Weights of a small encoder-decoder audio transcriber: encoder arch tdnn, decoder norm layernorm.
Rows from block 3 of the audio encoder, named by matrix and row number. Each number is 200 + 20 x the weight over its row's rms, rounded and kept within 0 to 999. All counts start at 0. After the name is the row's rms in percent of the matrix's.
# conv: pointwise conv (encoder.blocks.3.conv.weight, 128x128x1), inputs 0-127
conv.68,093,205,222,209,200,186,168,193,204,246,206,232,231,183,172,189,192,176,217,183,179,163,190,207,199,224,218,207,195,219,182,191,197,220,180,164,199,192,221,196,244,180,198,163,198,210,195,210,163,189,190,183,202,198,202,220,195,215,238,211,193,211,180,221,195,199,203,135,163,216,203,187,228,206,215,189,200,202,183,206,193,176,228,196,211,232,211,212,197,210,176,184,178,211,213,212,197,236,169,216,191,191,200,208,165,202,180,185,224,183,193,195,280,207,212,185,184,183,186,201,227,187,203,192,203,222,190,212,188
conv.69,101,211,164,193,203,212,197,212,212,221,200,160,210,185,252,201,175,182,202,214,202,187,194,233,164,190,202,210,200,188,175,224,203,190,195,176,170,193,192,190,244,244,222,210,211,194,197,222,193,183,177,222,193,190,215,215,198,231,207,226,203,214,163,193,234,191,206,179,177,171,222,228,200,189,201,219,149,234,190,211,199,198,197,227,259,151,198,189,238,185,205,218,219,183,203,174,183,179,200,200,217,220,178,202,198,194,190,189,184,193,162,199,180,213,204,185,224,195,189,170,200,186,186,207,221,209,185,196,184
conv.70,102,197,192,213,154,220,179,201,207,161,228,230,209,231,189,229,194,206,203,167,193,166,226,197,218,210,206,179,214,207,181,220,178,211,208,202,197,208,178,207,185,203,174,195,233,229,247,218,191,162,190,183,198,201,188,195,182,193,205,204,209,207,189,195,174,176,206,193,188,205,224,223,224,207,210,178,177,216,170,211,257,200,188,256,204,185,238,165,255,174,191,186,198,209,185,192,206,206,212,208,213,174,173,198,194,185,180,185,211,212,183,204,198,206,237,161,172,187,191,206,199,186,184,184,192,202,178,199,222
conv.71,094,190,214,205,215,190,164,176,204,158,206,202,206,211,190,205,209,186,236,187,230,201,228,201,168,234,218,170,193,198,191,202,158,190,206,175,215,180,227,219,202,222,175,189,197,182,179,191,168,198,161,223,229,185,206,189,173,215,196,195,187,209,140,197,180,178,189,200,218,206,215,219,208,202,153,186,184,211,198,203,198,199,230,234,180,217,193,227,209,200,174,211,179,142,223,206,187,206,239,207,222,228,199,236,188,181,216,216,219,211,174,181,204,204,186,187,202,221,187,183,207,182,199,201,198,189,161,193,215
conv.72,105,188,150,197,178,193,188,181,203,173,165,193,236,205,192,253,192,203,219,200,187,188,179,207,204,173,227,179,184,156,214,209,219,197,162,189,236,209,194,204,184,228,195,229,174,170,242,209,193,207,201,193,208,190,200,178,226,198,199,190,205,194,212,232,213,197,169,218,182,200,179,214,209,204,170,192,215,210,222,234,208,192,192,203,221,204,184,197,189,216,194,205,204,178,179,190,270,247,202,196,203,181,203,205,229,204,185,185,199,149,219,213,203,215,220,217,194,204,178,192,179,205,171,216,209,190,191,224,181
conv.73,102,191,182,177,206,225,208,174,183,190,207,181,228,208,236,202,156,188,211,189,201,206,207,210,177,216,209,161,187,192,202,170,194,175,198,192,188,210,181,215,220,202,202,193,205,197,223,237,227,171,205,186,216,208,215,214,216,201,165,208,233,248,236,181,236,166,226,159,198,179,193,249,210,236,171,175,228,184,197,189,161,203,210,193,206,170,202,171,198,199,197,172,202,220,199,225,195,182,229,196,230,180,191,204,211,206,215,220,210,205,200,208,183,206,179,213,212,171,190,182,187,155,191,177,212,212,194,181,177
conv.74,100,202,173,212,205,220,194,219,205,238,228,217,199,198,186,175,176,172,243,186,216,223,195,224,210,223,181,217,197,238,222,191,223,189,206,231,229,175,211,218,190,173,189,205,187,222,188,198,166,153,188,223,237,196,186,221,182,177,201,174,175,195,227,180,239,232,197,189,226,218,202,201,172,221,202,171,211,208,199,189,235,197,178,221,193,179,194,158,184,214,202,215,172,168,207,191,183,209,211,183,208,208,158,211,197,178,202,202,188,215,190,204,211,198,183,206,208,207,188,177,215,232,173,184,220,234,192,167,211
conv.75,104,170,196,193,192,181,213,200,205,193,207,192,203,215,193,199,214,186,238,201,229,182,224,181,193,161,216,217,156,154,192,213,215,221,182,222,184,228,189,231,238,189,217,214,196,209,239,195,210,232,197,176,213,202,185,213,205,193,202,203,209,193,168,212,184,223,195,175,192,179,177,213,208,187,221,217,193,247,219,226,192,202,147,222,217,215,211,203,230,209,177,210,227,206,222,189,231,249,206,209,188,204,204,177,218,166,205,182,194,190,250,193,192,177,207,194,215,182,205,251,195,216,204,221,200,182,192,212,190
conv.76,098,191,178,215,204,204,216,227,197,221,191,187,191,252,200,158,193,220,177,191,188,222,210,215,160,179,227,201,220,192,190,209,207,181,188,209,182,205,227,218,180,199,209,220,214,193,205,193,205,227,155,259,207,203,194,228,204,189,199,210,234,183,173,218,223,185,217,213,195,199,208,203,170,171,203,182,198,185,194,194,178,220,242,193,204,187,180,172,158,236,178,180,189,207,192,181,187,166,213,181,192,190,183,176,192,198,205,163,219,207,208,190,212,172,190,189,159,177,208,172,183,209,197,203,223,172,184,207,247
conv.77,104,219,166,213,238,207,219,184,196,213,214,197,203,166,159,196,215,186,199,204,201,180,188,196,212,195,200,221,198,183,195,211,238,197,212,189,190,219,202,213,173,228,185,208,192,230,213,164,188,184,199,190,199,179,183,212,225,236,242,185,189,181,218,208,203,187,190,151,222,219,226,229,192,222,190,241,184,215,206,199,212,212,203,184,175,179,203,245,227,210,197,199,208,194,171,224,163,203,177,202,192,227,228,188,196,208,222,225,183,180,231,220,231,175,215,182,221,204,176,204,156,214,175,210,207,176,203,242,191
conv.78,094,178,216,204,193,155,198,223,200,231,190,165,221,205,190,196,189,201,175,223,192,224,208,259,229,204,171,226,207,186,197,225,213,192,203,212,180,196,183,229,206,205,177,209,179,193,176,208,178,199,218,216,187,221,205,169,226,213,195,188,183,251,213,186,194,192,181,198,200,205,224,213,198,176,168,193,200,207,205,176,211,185,174,182,215,213,191,216,214,195,223,157,191,170,195,194,210,205,218,272,219,207,204,182,212,223,194,194,200,201,242,218,212,189,227,202,233,191,229,231,205,221,207,185,212,192,241,197,224
conv.79,102,184,173,172,219,195,199,247,183,184,193,144,176,199,181,202,199,171,248,200,190,232,207,214,211,221,191,197,209,185,172,174,192,168,244,207,168,203,172,178,206,189,199,191,202,225,228,195,179,175,219,181,186,199,186,202,161,184,199,204,159,202,202,190,190,191,174,205,181,210,203,193,264,215,210,243,210,219,200,187,218,185,182,206,197,213,212,195,222,205,196,187,203,199,186,258,194,210,221,218,174,211,214,197,216,190,178,212,194,182,174,203,186,201,190,198,246,207,191,201,208,198,199,184,216,228,199,221,210
conv.80,097,183,176,236,180,198,181,219,185,197,179,219,204,214,225,211,189,246,200,217,204,202,224,187,240,160,213,213,154,206,182,199,186,196,155,197,187,195,190,173,181,218,214,223,185,192,175,225,215,204,202,212,209,213,170,191,212,235,198,210,185,222,214,153,206,190,212,228,206,227,208,205,206,219,192,171,222,207,237,175,224,224,202,174,165,185,186,207,191,199,197,243,179,191,180,206,175,194,223,205,224,188,213,170,211,196,183,181,182,177,212,188,201,206,221,160,196,199,182,187,207,171,220,210,182,164,239,197,197
conv.81,092,164,173,188,194,199,186,175,203,208,212,212,204,151,202,159,194,200,188,185,192,189,189,210,189,192,191,257,223,213,181,187,210,191,168,236,195,182,189,209,211,227,189,196,197,205,222,208,207,188,193,192,216,183,189,234,198,193,205,188,210,167,208,222,173,234,215,187,205,216,175,199,202,220,217,202,173,182,172,205,203,203,222,207,186,256,205,187,174,181,232,212,169,217,200,177,222,138,225,223,213,211,190,193,217,202,227,210,178,175,199,245,196,210,189,192,196,224,185,260,195,201,204,201,189,194,185,196,182
conv.82,103,223,227,153,177,188,216,177,203,188,215,174,219,192,198,218,183,182,206,209,177,181,186,222,231,181,213,211,174,197,196,194,189,221,196,201,192,169,222,195,207,203,179,180,171,213,211,208,203,191,195,188,172,226,156,194,156,177,210,165,178,192,200,196,214,175,208,194,203,200,183,192,222,207,208,187,157,182,174,184,207,213,213,205,189,173,201,211,176,193,190,210,181,203,177,212,200,216,211,217,184,174,163,219,194,193,198,198,248,259,193,180,206,178,175,250,207,215,208,189,200,183,234,216,234,211,212,237,233
conv.83,098,216,187,223,200,202,201,235,178,217,200,171,182,182,200,195,187,186,222,202,237,177,170,219,212,195,183,207,195,207,177,196,236,176,162,197,198,194,175,204,198,182,181,193,211,188,207,200,189,204,187,176,194,209,202,179,168,219,192,210,243,212,185,163,228,194,203,151,259,192,188,192,220,184,197,201,240,215,212,191,230,194,203,211,173,178,250,203,195,204,209,165,224,203,170,204,211,192,162,205,204,199,189,235,147,200,199,178,187,189,167,193,207,216,206,196,195,209,239,180,196,186,202,234,189,208,201,194,227
conv.84,091,164,207,181,209,202,200,201,188,214,153,184,195,228,195,204,213,190,192,232,173,202,217,197,185,194,206,187,185,233,188,188,194,164,195,219,188,222,217,210,215,173,188,190,194,185,233,161,209,197,212,173,178,181,232,229,186,214,188,193,199,169,191,185,219,207,210,202,185,210,205,215,173,207,174,197,202,197,208,179,176,184,247,178,206,220,195,184,219,218,225,203,195,175,240,220,197,206,224,207,183,213,192,212,170,212,246,248,189,204,181,211,190,170,183,207,216,227,185,157,230,206,210,166,242,201,165,183,217
conv.85,100,262,174,217,194,212,211,216,204,193,166,192,201,208,154,200,200,210,209,247,221,192,197,221,218,222,248,242,217,183,193,182,199,174,200,182,208,217,234,196,210,207,186,171,184,201,217,176,239,190,195,167,186,203,199,221,179,223,187,208,220,191,181,208,194,199,222,207,172,250,159,183,180,188,191,222,225,201,187,229,228,206,194,224,169,187,185,207,159,227,179,198,204,200,183,174,181,168,190,181,204,188,179,203,195,198,219,197,206,184,206,234,218,193,195,198,166,191,201,187,201,214,188,197,207,178,185,214,219
conv.86,086,174,192,152,197,200,196,190,193,196,182,181,247,189,179,208,187,175,169,221,211,196,203,214,185,209,239,199,224,183,213,219,235,179,211,189,201,211,226,208,204,180,199,226,190,220,213,231,234,215,173,241,220,188,179,167,211,198,175,241,180,201,219,189,229,196,185,191,200,250,177,209,157,186,200,226,174,192,225,179,199,196,224,202,207,195,191,212,197,184,181,210,209,212,202,213,178,162,180,215,182,189,200,178,211,204,167,201,186,218,201,212,229,202,198,182,229,190,169,184,227,180,228,213,214,233,213,178,226
conv.87,103,178,201,208,208,192,217,198,195,187,183,211,185,206,217,205,216,217,232,191,194,233,156,182,198,184,226,193,190,202,233,201,214,210,187,232,177,217,170,156,228,227,196,226,181,146,182,232,151,205,194,198,212,215,204,194,179,200,162,185,216,177,206,203,229,208,194,215,194,167,217,225,190,196,199,189,195,217,204,195,187,238,188,201,175,217,168,234,196,181,180,195,207,199,239,181,167,184,214,183,183,203,185,215,190,200,206,214,199,198,210,223,196,167,183,191,205,163,207,199,227,176,225,161,198,205,230,212,239
conv.88,104,186,173,222,197,191,202,220,202,197,215,204,189,191,180,239,212,216,209,252,181,213,218,219,168,230,201,180,241,214,223,188,186,184,195,225,178,186,212,160,185,174,205,206,193,185,222,207,185,206,232,177,188,215,188,204,176,237,226,200,208,220,201,232,236,201,196,176,219,189,216,211,217,217,225,215,210,197,160,233,182,208,215,209,215,188,192,165,189,190,171,232,205,186,216,211,173,175,216,197,197,156,229,191,188,196,207,191,182,183,176,179,252,207,193,225,219,167,195,194,213,211,225,216,216,189,203,227,182
conv.89,098,197,222,230,185,178,204,197,195,199,213,198,177,217,213,195,166,178,189,145,167,221,207,175,213,184,190,208,208,192,206,196,196,230,172,223,175,211,201,211,218,250,223,182,178,199,207,202,164,179,208,169,198,198,184,225,192,185,243,179,210,170,214,207,208,205,219,212,167,201,183,214,187,200,182,216,185,165,190,205,190,227,195,194,188,223,221,193,209,183,246,170,198,199,187,199,174,200,218,212,195,211,193,184,197,183,205,216,211,183,258,199,138,158,176,219,195,192,227,208,188,188,212,206,194,176,216,182,210
conv.90,106,185,241,182,210,175,200,218,222,169,236,192,202,203,215,217,218,213,187,224,196,154,264,216,214,216,172,176,181,210,182,206,207,220,211,193,197,209,164,195,194,198,194,194,199,201,215,168,202,210,185,184,204,198,184,174,184,196,216,204,199,181,183,205,262,208,193,182,180,200,195,171,201,190,197,190,168,187,188,205,209,211,166,240,193,225,181,227,193,161,212,212,235,218,195,196,202,218,181,211,177,217,188,227,164,244,203,180,169,228,181,189,192,208,199,181,165,201,182,188,232,195,199,179,192,216,209,212,211
conv.91,110,164,181,203,213,205,170,172,220,246,204,187,215,186,224,230,190,198,166,161,173,164,182,207,182,194,213,228,213,232,174,207,208,190,182,196,206,175,204,241,176,200,224,205,192,199,210,178,222,197,205,205,183,187,207,195,177,215,208,194,166,162,198,208,194,222,219,208,234,205,227,237,193,204,234,228,207,222,202,223,228,205,187,211,241,194,214,231,192,162,216,224,213,216,193,219,200,172,202,182,195,191,188,198,160,191,168,211,186,234,182,196,218,170,194,204,193,174,202,209,202,204,195,162,215,218,229,207,218
conv.92,103,202,179,177,193,221,175,218,179,208,217,185,225,198,208,215,171,245,212,227,198,184,160,211,182,204,200,174,172,182,181,184,179,176,187,200,193,194,260,188,201,207,183,201,202,233,215,189,176,191,171,203,185,199,178,202,215,176,203,192,190,194,189,216,199,220,252,202,194,182,207,227,168,164,212,214,221,178,213,193,204,197,165,236,186,199,202,195,162,275,232,215,203,190,192,184,203,177,203,196,222,176,175,169,187,174,221,198,193,201,200,166,194,179,178,196,191,193,198,200,195,198,190,187,180,196,175,216,194
conv.93,106,190,224,216,232,210,178,206,210,198,197,211,210,197,185,213,198,204,196,200,202,209,170,214,192,178,193,188,217,229,188,192,217,185,178,188,175,195,210,214,235,190,192,218,181,241,177,195,218,221,190,179,199,196,192,197,185,224,184,195,209,148,203,211,158,195,197,179,237,222,231,225,178,240,200,182,196,166,180,246,189,210,190,185,230,207,264,210,196,212,198,204,212,175,168,195,197,211,205,172,261,188,208,196,186,250,213,186,200,190,174,205,191,194,184,179,207,193,194,212,199,200,220,233,197,218,240,208,203
conv.94,096,185,183,219,192,180,206,208,213,210,261,217,203,189,197,175,199,209,206,203,194,242,182,184,175,202,208,232,195,173,195,211,221,192,183,196,190,182,170,189,235,200,147,192,196,211,168,223,237,209,138,184,241,241,191,185,214,213,210,219,216,203,201,233,195,225,169,214,215,205,172,185,178,196,144,210,193,183,174,195,219,201,183,180,202,179,185,213,199,219,202,208,203,216,194,169,188,197,248,192,196,210,190,192,199,199,230,176,207,180,208,220,205,193,195,174,210,191,230,191,184,191,222,187,219,203,196,208,213
conv.95,112,202,177,171,220,220,208,179,177,211,193,200,208,176,181,179,212,171,205,192,197,221,207,202,185,223,196,158,260,226,225,203,162,162,189,197,204,210,181,184,213,223,224,217,180,254,197,185,235,199,184,174,179,231,176,227,201,199,203,171,216,197,218,173,210,207,154,207,208,185,194,168,219,244,155,201,207,223,205,190,213,193,200,177,190,229,211,187,205,208,216,202,191,195,173,186,245,188,179,189,189,199,212,199,179,214,206,177,227,173,200,190,191,212,229,195,189,203,196,193,179,204,224,228,196,218,202,191,203
conv.96,102,175,194,205,225,219,194,197,210,239,238,244,177,206,182,232,191,196,202,196,206,194,226,216,161,205,217,195,191,179,215,196,189,202,203,179,245,196,227,189,210,209,211,180,164,182,182,220,200,172,194,215,188,191,198,167,210,192,220,190,216,166,165,178,178,220,183,193,211,179,177,165,182,194,191,243,210,211,204,195,177,205,193,182,211,212,205,221,212,190,181,179,199,195,270,204,193,181,178,185,196,209,189,177,180,231,210,191,243,201,167,227,210,197,189,206,190,166,208,173,240,197,176,215,197,192,178,195,187
conv.97,095,196,222,177,187,208,176,240,269,194,190,168,196,167,206,210,169,171,193,210,180,173,200,216,184,216,187,188,199,239,191,195,188,204,201,186,214,172,208,194,218,192,196,190,169,195,170,187,183,200,189,161,252,177,223,223,183,201,216,224,219,211,204,211,191,206,186,193,231,184,181,154,213,199,171,221,180,218,197,230,184,199,224,213,175,186,202,199,187,208,217,185,194,170,207,245,194,243,181,215,188,176,195,203,205,215,208,195,206,193,199,210,194,209,171,185,208,202,227,174,185,200,218,186,243,195,183,192,174
conv.98,103,238,225,217,189,189,186,217,188,183,199,194,220,208,190,237,215,206,217,186,201,196,208,174,189,200,184,185,195,198,196,224,223,216,231,220,225,212,190,193,190,183,256,184,186,193,165,237,198,224,188,186,203,219,205,161,184,219,199,207,233,172,178,203,213,223,239,171,182,231,195,212,172,172,224,186,180,188,192,247,203,178,194,241,205,230,162,175,169,188,217,182,209,179,205,172,194,226,214,209,168,222,191,186,212,243,211,197,200,187,207,212,175,200,202,202,176,184,179,167,202,203,201,182,192,210,211,204,181
conv.99,098,203,193,220,225,211,198,185,203,202,156,196,191,203,191,175,199,170,172,182,198,215,192,201,240,215,228,212,201,179,197,171,201,183,211,177,182,172,185,193,184,202,207,191,186,208,197,219,217,225,184,174,280,195,175,222,197,205,219,220,206,208,205,227,226,180,207,188,187,207,199,221,170,188,197,164,177,199,219,208,200,196,221,223,204,197,167,193,207,210,229,198,213,192,218,215,235,207,207,192,182,194,196,249,212,196,172,191,222,210,197,134,200,227,176,171,199,177,238,193,189,222,158,193,190,198,190,204,213
conv.100,106,208,203,229,196,205,208,172,228,191,254,235,183,192,190,216,213,208,177,207,216,190,227,193,182,192,223,211,185,193,178,202,211,174,172,205,205,211,194,217,190,196,194,202,207,189,226,181,183,194,193,209,203,217,171,207,207,201,213,197,225,254,179,168,193,228,201,178,167,211,219,209,210,228,238,176,231,218,200,193,202,207,189,208,198,211,197,209,211,181,194,173,192,195,209,155,221,130,206,183,215,221,192,177,201,181,225,219,168,222,162,252,210,211,209,208,206,185,224,168,195,186,214,188,195,199,209,202,159
conv.101,108,172,224,212,162,211,208,225,188,202,198,167,204,211,210,236,189,187,178,202,213,180,192,194,213,184,197,221,211,181,202,185,204,207,212,219,202,167,226,193,193,199,209,220,211,294,197,197,210,218,214,198,200,208,182,200,204,208,196,197,209,202,193,200,173,201,233,177,200,185,193,191,220,207,198,219,199,192,159,176,200,184,204,181,209,148,194,197,201,200,197,176,178,203,228,171,255,218,199,218,211,196,176,208,197,183,193,160,180,212,189,204,203,241,244,245,193,217,199,224,195,195,217,225,171,206,189,202,172
conv.102,098,255,176,178,243,204,190,213,204,201,162,213,178,187,212,203,191,211,170,178,195,212,182,206,190,172,237,202,218,219,207,186,195,204,203,183,195,162,214,213,162,206,167,212,179,214,186,177,205,198,173,171,198,198,198,241,190,204,211,262,221,212,206,151,215,211,212,214,224,217,182,218,238,195,148,192,201,187,183,210,194,208,200,218,184,188,229,217,226,199,214,218,235,212,221,191,218,182,198,196,203,193,200,156,202,201,224,188,201,178,189,207,192,198,199,212,212,218,200,196,192,162,222,195,217,223,222,199,176
conv.103,100,202,182,216,187,200,248,186,189,211,220,217,193,194,202,182,191,174,188,213,213,205,218,199,210,202,167,222,199,195,214,187,171,171,215,218,165,201,186,188,207,197,190,209,180,191,187,226,158,197,216,198,210,213,204,197,233,197,239,192,206,219,187,167,204,207,179,197,234,204,206,220,197,186,220,207,181,176,195,237,218,190,193,186,190,211,206,160,161,198,209,196,205,176,183,184,170,205,199,215,184,182,157,184,180,234,181,232,179,261,200,177,199,166,199,205,237,193,191,187,188,189,223,214,174,229,204,260,193
conv.104,101,215,232,221,221,150,193,183,212,180,183,221,183,208,188,178,214,217,209,165,195,194,163,182,199,185,227,194,230,174,211,190,185,223,172,180,186,223,158,218,208,201,211,176,168,168,236,198,196,197,199,188,210,188,230,223,205,212,208,182,217,193,202,203,190,231,219,231,187,231,191,216,200,194,153,178,213,206,171,159,167,211,187,194,194,194,216,217,198,175,178,223,200,221,191,176,191,195,209,217,187,180,184,201,164,185,191,203,207,196,194,194,230,216,196,186,209,197,150,162,204,211,213,154,212,216,216,217,200
conv.105,092,179,146,228,203,178,208,230,193,205,227,179,184,191,187,164,204,201,211,210,167,218,204,213,232,218,215,218,195,209,189,202,200,197,172,214,212,226,211,194,211,180,231,184,222,212,173,205,203,205,189,202,198,222,186,181,199,189,201,158,175,204,172,206,200,222,199,164,194,212,227,221,169,265,193,209,183,205,262,204,197,229,207,177,204,192,192,207,217,174,195,186,186,238,180,174,184,186,181,206,208,184,192,214,200,215,201,209,211,208,198,246,216,231,156,215,201,231,167,208,191,194,185,198,183,200,198,224,211
conv.106,097,159,180,220,202,225,206,249,186,202,223,216,189,213,223,203,176,175,195,224,187,157,202,176,181,191,177,215,213,203,169,205,228,197,223,207,198,217,225,200,203,219,227,230,203,220,183,188,203,226,236,252,222,184,196,200,170,204,221,200,182,207,217,227,197,184,209,197,196,227,156,233,178,230,198,212,189,216,192,195,200,189,189,197,218,213,196,208,202,220,176,187,246,220,224,171,174,186,196,168,218,197,217,213,193,201,204,214,249,233,205,166,209,234,190,175,196,179,196,187,188,181,186,186,190,194,194,201,218
conv.107,102,223,172,209,197,182,194,193,188,227,178,214,195,231,205,190,230,265,195,214,207,162,196,189,187,180,219,232,209,177,212,174,188,192,193,215,214,221,199,214,234,195,190,122,217,201,188,195,173,177,211,234,204,209,201,185,209,165,198,162,201,204,231,189,213,204,184,170,194,167,201,214,218,231,173,206,188,215,216,192,161,237,202,193,198,176,186,197,211,198,197,190,183,234,186,202,194,214,207,205,210,197,218,231,209,218,191,168,190,195,173,180,200,199,197,185,208,208,206,198,217,227,176,172,156,206,187,200,185
conv.108,103,181,191,188,138,192,178,177,210,196,202,207,202,203,211,183,198,153,218,224,214,201,202,199,211,241,221,159,197,224,231,221,205,205,231,199,267,153,203,182,214,198,213,234,238,208,195,182,229,172,197,188,183,211,208,187,210,194,180,178,204,207,193,165,228,181,200,219,172,188,201,224,213,216,222,192,206,196,206,202,222,219,202,197,193,210,209,242,190,259,193,192,185,219,178,202,212,189,219,201,160,225,206,180,189,232,217,187,197,212,199,198,184,186,210,174,180,183,214,191,221,197,188,210,206,192,197,210,198
conv.109,088,185,184,192,224,212,223,222,191,194,205,162,191,227,219,186,189,195,145,215,205,187,242,225,207,201,189,197,182,186,226,203,195,207,186,192,187,164,182,191,232,205,236,209,180,196,216,218,178,206,188,187,136,209,208,223,214,210,209,246,182,210,246,209,204,198,201,187,176,205,189,201,201,211,227,203,171,235,161,188,220,210,208,193,190,164,228,187,204,171,213,210,199,220,189,178,226,209,182,213,189,192,201,202,176,240,192,198,199,205,175,182,213,164,205,210,202,231,225,218,192,189,227,225,194,178,175,181,176
conv.110,102,200,217,187,171,207,230,185,191,226,195,195,217,207,191,170,195,199,182,244,177,239,236,211,195,184,208,202,221,202,185,215,191,211,174,196,164,210,206,215,201,171,208,196,226,204,170,187,203,210,192,200,197,196,177,174,175,189,195,225,209,249,217,219,208,174,175,163,208,185,172,224,174,153,190,181,208,161,168,190,203,202,188,211,180,218,214,203,197,185,191,197,185,169,215,217,211,183,220,227,199,205,204,219,187,234,206,230,226,196,198,193,205,156,219,218,223,198,184,211,183,247,196,197,249,199,171,177,196
conv.111,095,214,194,184,193,194,190,213,170,203,212,184,188,218,203,158,204,132,166,191,220,226,251,186,212,202,210,180,193,197,200,223,186,219,173,228,218,224,183,188,200,220,190,237,203,228,194,189,208,217,181,190,196,175,183,186,188,189,207,198,214,185,172,210,182,189,182,195,181,224,201,179,193,211,201,196,203,164,198,214,183,250,185,195,197,208,192,182,187,229,202,209,183,196,172,198,155,186,215,185,187,181,233,190,195,226,162,218,224,173,188,194,200,206,188,164,224,214,188,194,191,183,189,158,155,209,191,171,181
conv.112,096,229,209,189,239,167,239,203,189,177,182,191,217,202,223,225,174,210,191,211,209,222,228,177,227,212,201,197,174,173,220,188,145,154,208,191,205,198,199,178,266,215,202,224,178,211,196,224,242,215,217,206,206,168,210,169,188,204,201,196,201,169,196,194,202,183,181,217,175,187,197,205,187,205,182,205,193,214,215,177,228,213,198,203,208,207,203,210,215,214,163,192,206,211,246,208,166,207,182,187,194,171,171,190,163,227,192,214,224,213,197,217,202,188,167,201,200,229,189,190,211,228,195,216,202,186,219,216,181
conv.113,099,179,178,192,224,185,192,163,199,187,173,225,203,207,199,200,267,185,235,210,218,185,227,208,219,253,201,201,158,218,195,216,210,221,188,183,203,171,224,203,181,191,175,209,198,185,191,174,193,204,219,191,175,207,192,175,204,191,187,210,223,207,257,214,186,188,167,179,183,219,171,216,226,207,203,196,205,187,223,184,203,219,194,185,186,169,218,196,183,178,172,205,197,197,190,161,181,200,224,183,170,203,181,172,193,185,219,218,186,197,172,215,215,206,197,200,224,217,215,172,219,212,194,187,174,217,249,214,200
conv.114,100,202,188,184,184,220,208,198,198,210,228,191,173,222,218,186,206,165,214,196,216,194,173,199,235,217,203,186,220,189,196,212,219,214,162,207,209,204,199,189,195,190,170,204,144,187,201,166,171,182,194,189,211,228,202,233,196,177,206,172,154,236,191,211,179,237,176,181,201,197,178,185,200,205,192,192,197,194,205,188,186,195,200,165,226,208,194,214,225,172,154,196,219,211,192,228,188,188,184,217,198,208,219,185,205,220,242,215,209,219,170,220,162,194,184,210,232,205,189,189,205,165,161,196,183,198,233,176,241
conv.115,099,214,158,184,189,170,177,189,216,185,165,203,196,228,228,197,189,198,171,236,188,173,205,191,175,199,199,163,191,181,158,178,193,180,188,209,197,199,223,188,203,200,199,166,199,228,213,188,177,230,224,187,180,192,203,212,211,226,207,190,183,211,174,212,167,169,173,200,187,190,212,193,219,168,247,205,192,179,208,203,200,203,197,200,203,184,188,201,189,248,192,201,193,195,196,219,220,203,163,196,182,175,189,190,194,181,187,161,189,173,229,205,215,182,206,268,210,231,178,196,202,190,204,233,227,191,180,226,204
conv.116,096,211,234,193,221,211,205,218,220,189,239,180,188,219,205,185,238,185,211,180,190,170,240,195,176,195,189,198,205,212,176,187,220,212,191,190,213,198,174,219,221,199,245,210,180,228,199,207,218,191,189,174,192,204,230,214,196,187,191,204,212,201,192,216,190,205,185,189,222,233,199,182,177,174,198,186,159,186,202,196,200,226,217,257,190,207,182,202,216,198,190,203,198,182,220,186,184,207,219,224,247,197,195,176,193,273,199,193,168,195,219,189,194,166,186,182,200,228,172,179,169,209,197,198,151,182,183,203,207
conv.117,107,175,185,214,190,180,239,199,196,188,199,173,167,166,200,232,226,194,197,181,250,230,219,187,196,216,228,181,224,191,196,173,193,165,189,220,197,213,197,195,225,215,203,196,227,228,210,199,167,181,194,192,200,216,183,205,165,199,192,196,217,224,197,191,195,201,202,182,223,216,208,230,214,185,159,192,221,184,187,192,204,192,186,193,220,194,191,185,189,186,181,186,185,175,225,182,205,177,191,199,217,190,181,202,220,178,210,215,233,272,168,224,242,201,213,225,198,182,179,203,223,201,211,238,207,202,235,172,187
conv.118,105,203,191,202,219,186,194,211,232,188,194,191,222,184,160,224,170,173,194,199,223,177,207,176,182,191,206,222,196,175,178,282,210,210,215,199,193,172,184,185,207,180,174,198,214,209,196,198,207,239,232,184,198,195,182,186,202,233,199,182,190,197,233,209,189,203,208,207,221,234,178,225,195,203,195,193,176,191,192,190,218,210,220,224,168,188,176,190,244,200,232,215,170,231,185,192,200,180,220,209,209,219,167,220,205,189,162,218,162,219,209,199,199,184,204,183,204,173,208,203,202,187,191,202,153,239,219,190,196
conv.119,100,242,215,193,203,176,168,218,211,213,193,170,217,177,244,192,244,217,197,220,214,207,204,207,190,208,215,225,208,210,178,200,224,201,186,171,228,226,197,206,169,208,220,182,242,201,187,200,176,186,232,202,219,209,225,189,182,197,216,169,200,190,177,211,170,244,208,174,197,179,202,223,200,197,170,208,179,190,172,191,173,229,209,178,217,193,203,218,155,190,216,201,192,155,201,222,221,211,171,222,195,206,166,215,184,185,197,179,201,189,187,203,204,180,217,203,217,186,193,203,212,179,180,172,182,225,255,199,179
conv.120,103,201,183,192,199,255,180,195,220,189,187,173,173,219,198,197,195,157,170,231,215,206,184,195,167,204,225,200,231,202,179,192,181,194,170,164,203,207,207,181,213,181,222,164,212,201,176,195,187,217,203,197,234,191,225,187,163,184,206,230,209,215,232,197,195,218,211,187,223,184,172,196,191,225,176,191,198,156,225,197,189,160,200,212,206,147,211,221,165,193,180,206,212,198,218,222,215,209,187,203,160,234,199,177,216,215,221,204,164,208,210,199,229,208,210,195,169,182,187,191,231,182,193,178,210,184,208,195,199
conv.121,100,200,215,194,203,241,207,212,179,194,190,182,213,222,206,164,201,162,214,231,207,176,227,198,192,186,203,208,208,184,200,175,186,194,185,263,210,184,227,193,203,209,220,201,202,198,179,230,218,207,191,198,186,196,173,207,215,253,199,222,190,198,210,229,202,225,209,214,225,226,205,169,174,202,174,209,231,229,246,170,228,195,139,230,192,192,193,193,186,208,224,177,240,203,208,202,169,180,203,190,203,193,170,193,172,210,190,170,181,189,163,187,199,190,201,214,185,193,197,185,224,206,174,183,191,204,187,197,177
conv.122,106,177,224,162,184,172,216,198,209,224,196,204,179,191,196,203,206,195,204,223,198,214,194,159,193,191,219,190,180,185,161,200,185,246,223,188,196,215,210,207,221,204,218,192,199,175,226,192,208,189,208,204,253,203,165,214,188,230,207,191,186,206,197,187,238,182,212,212,198,207,212,188,218,214,184,199,226,189,164,197,202,225,219,238,227,204,235,209,212,184,240,197,177,195,231,202,194,226,165,195,215,193,206,156,252,201,212,221,176,206,203,179,175,192,193,178,184,235,210,239,189,185,215,198,221,193,162,206,181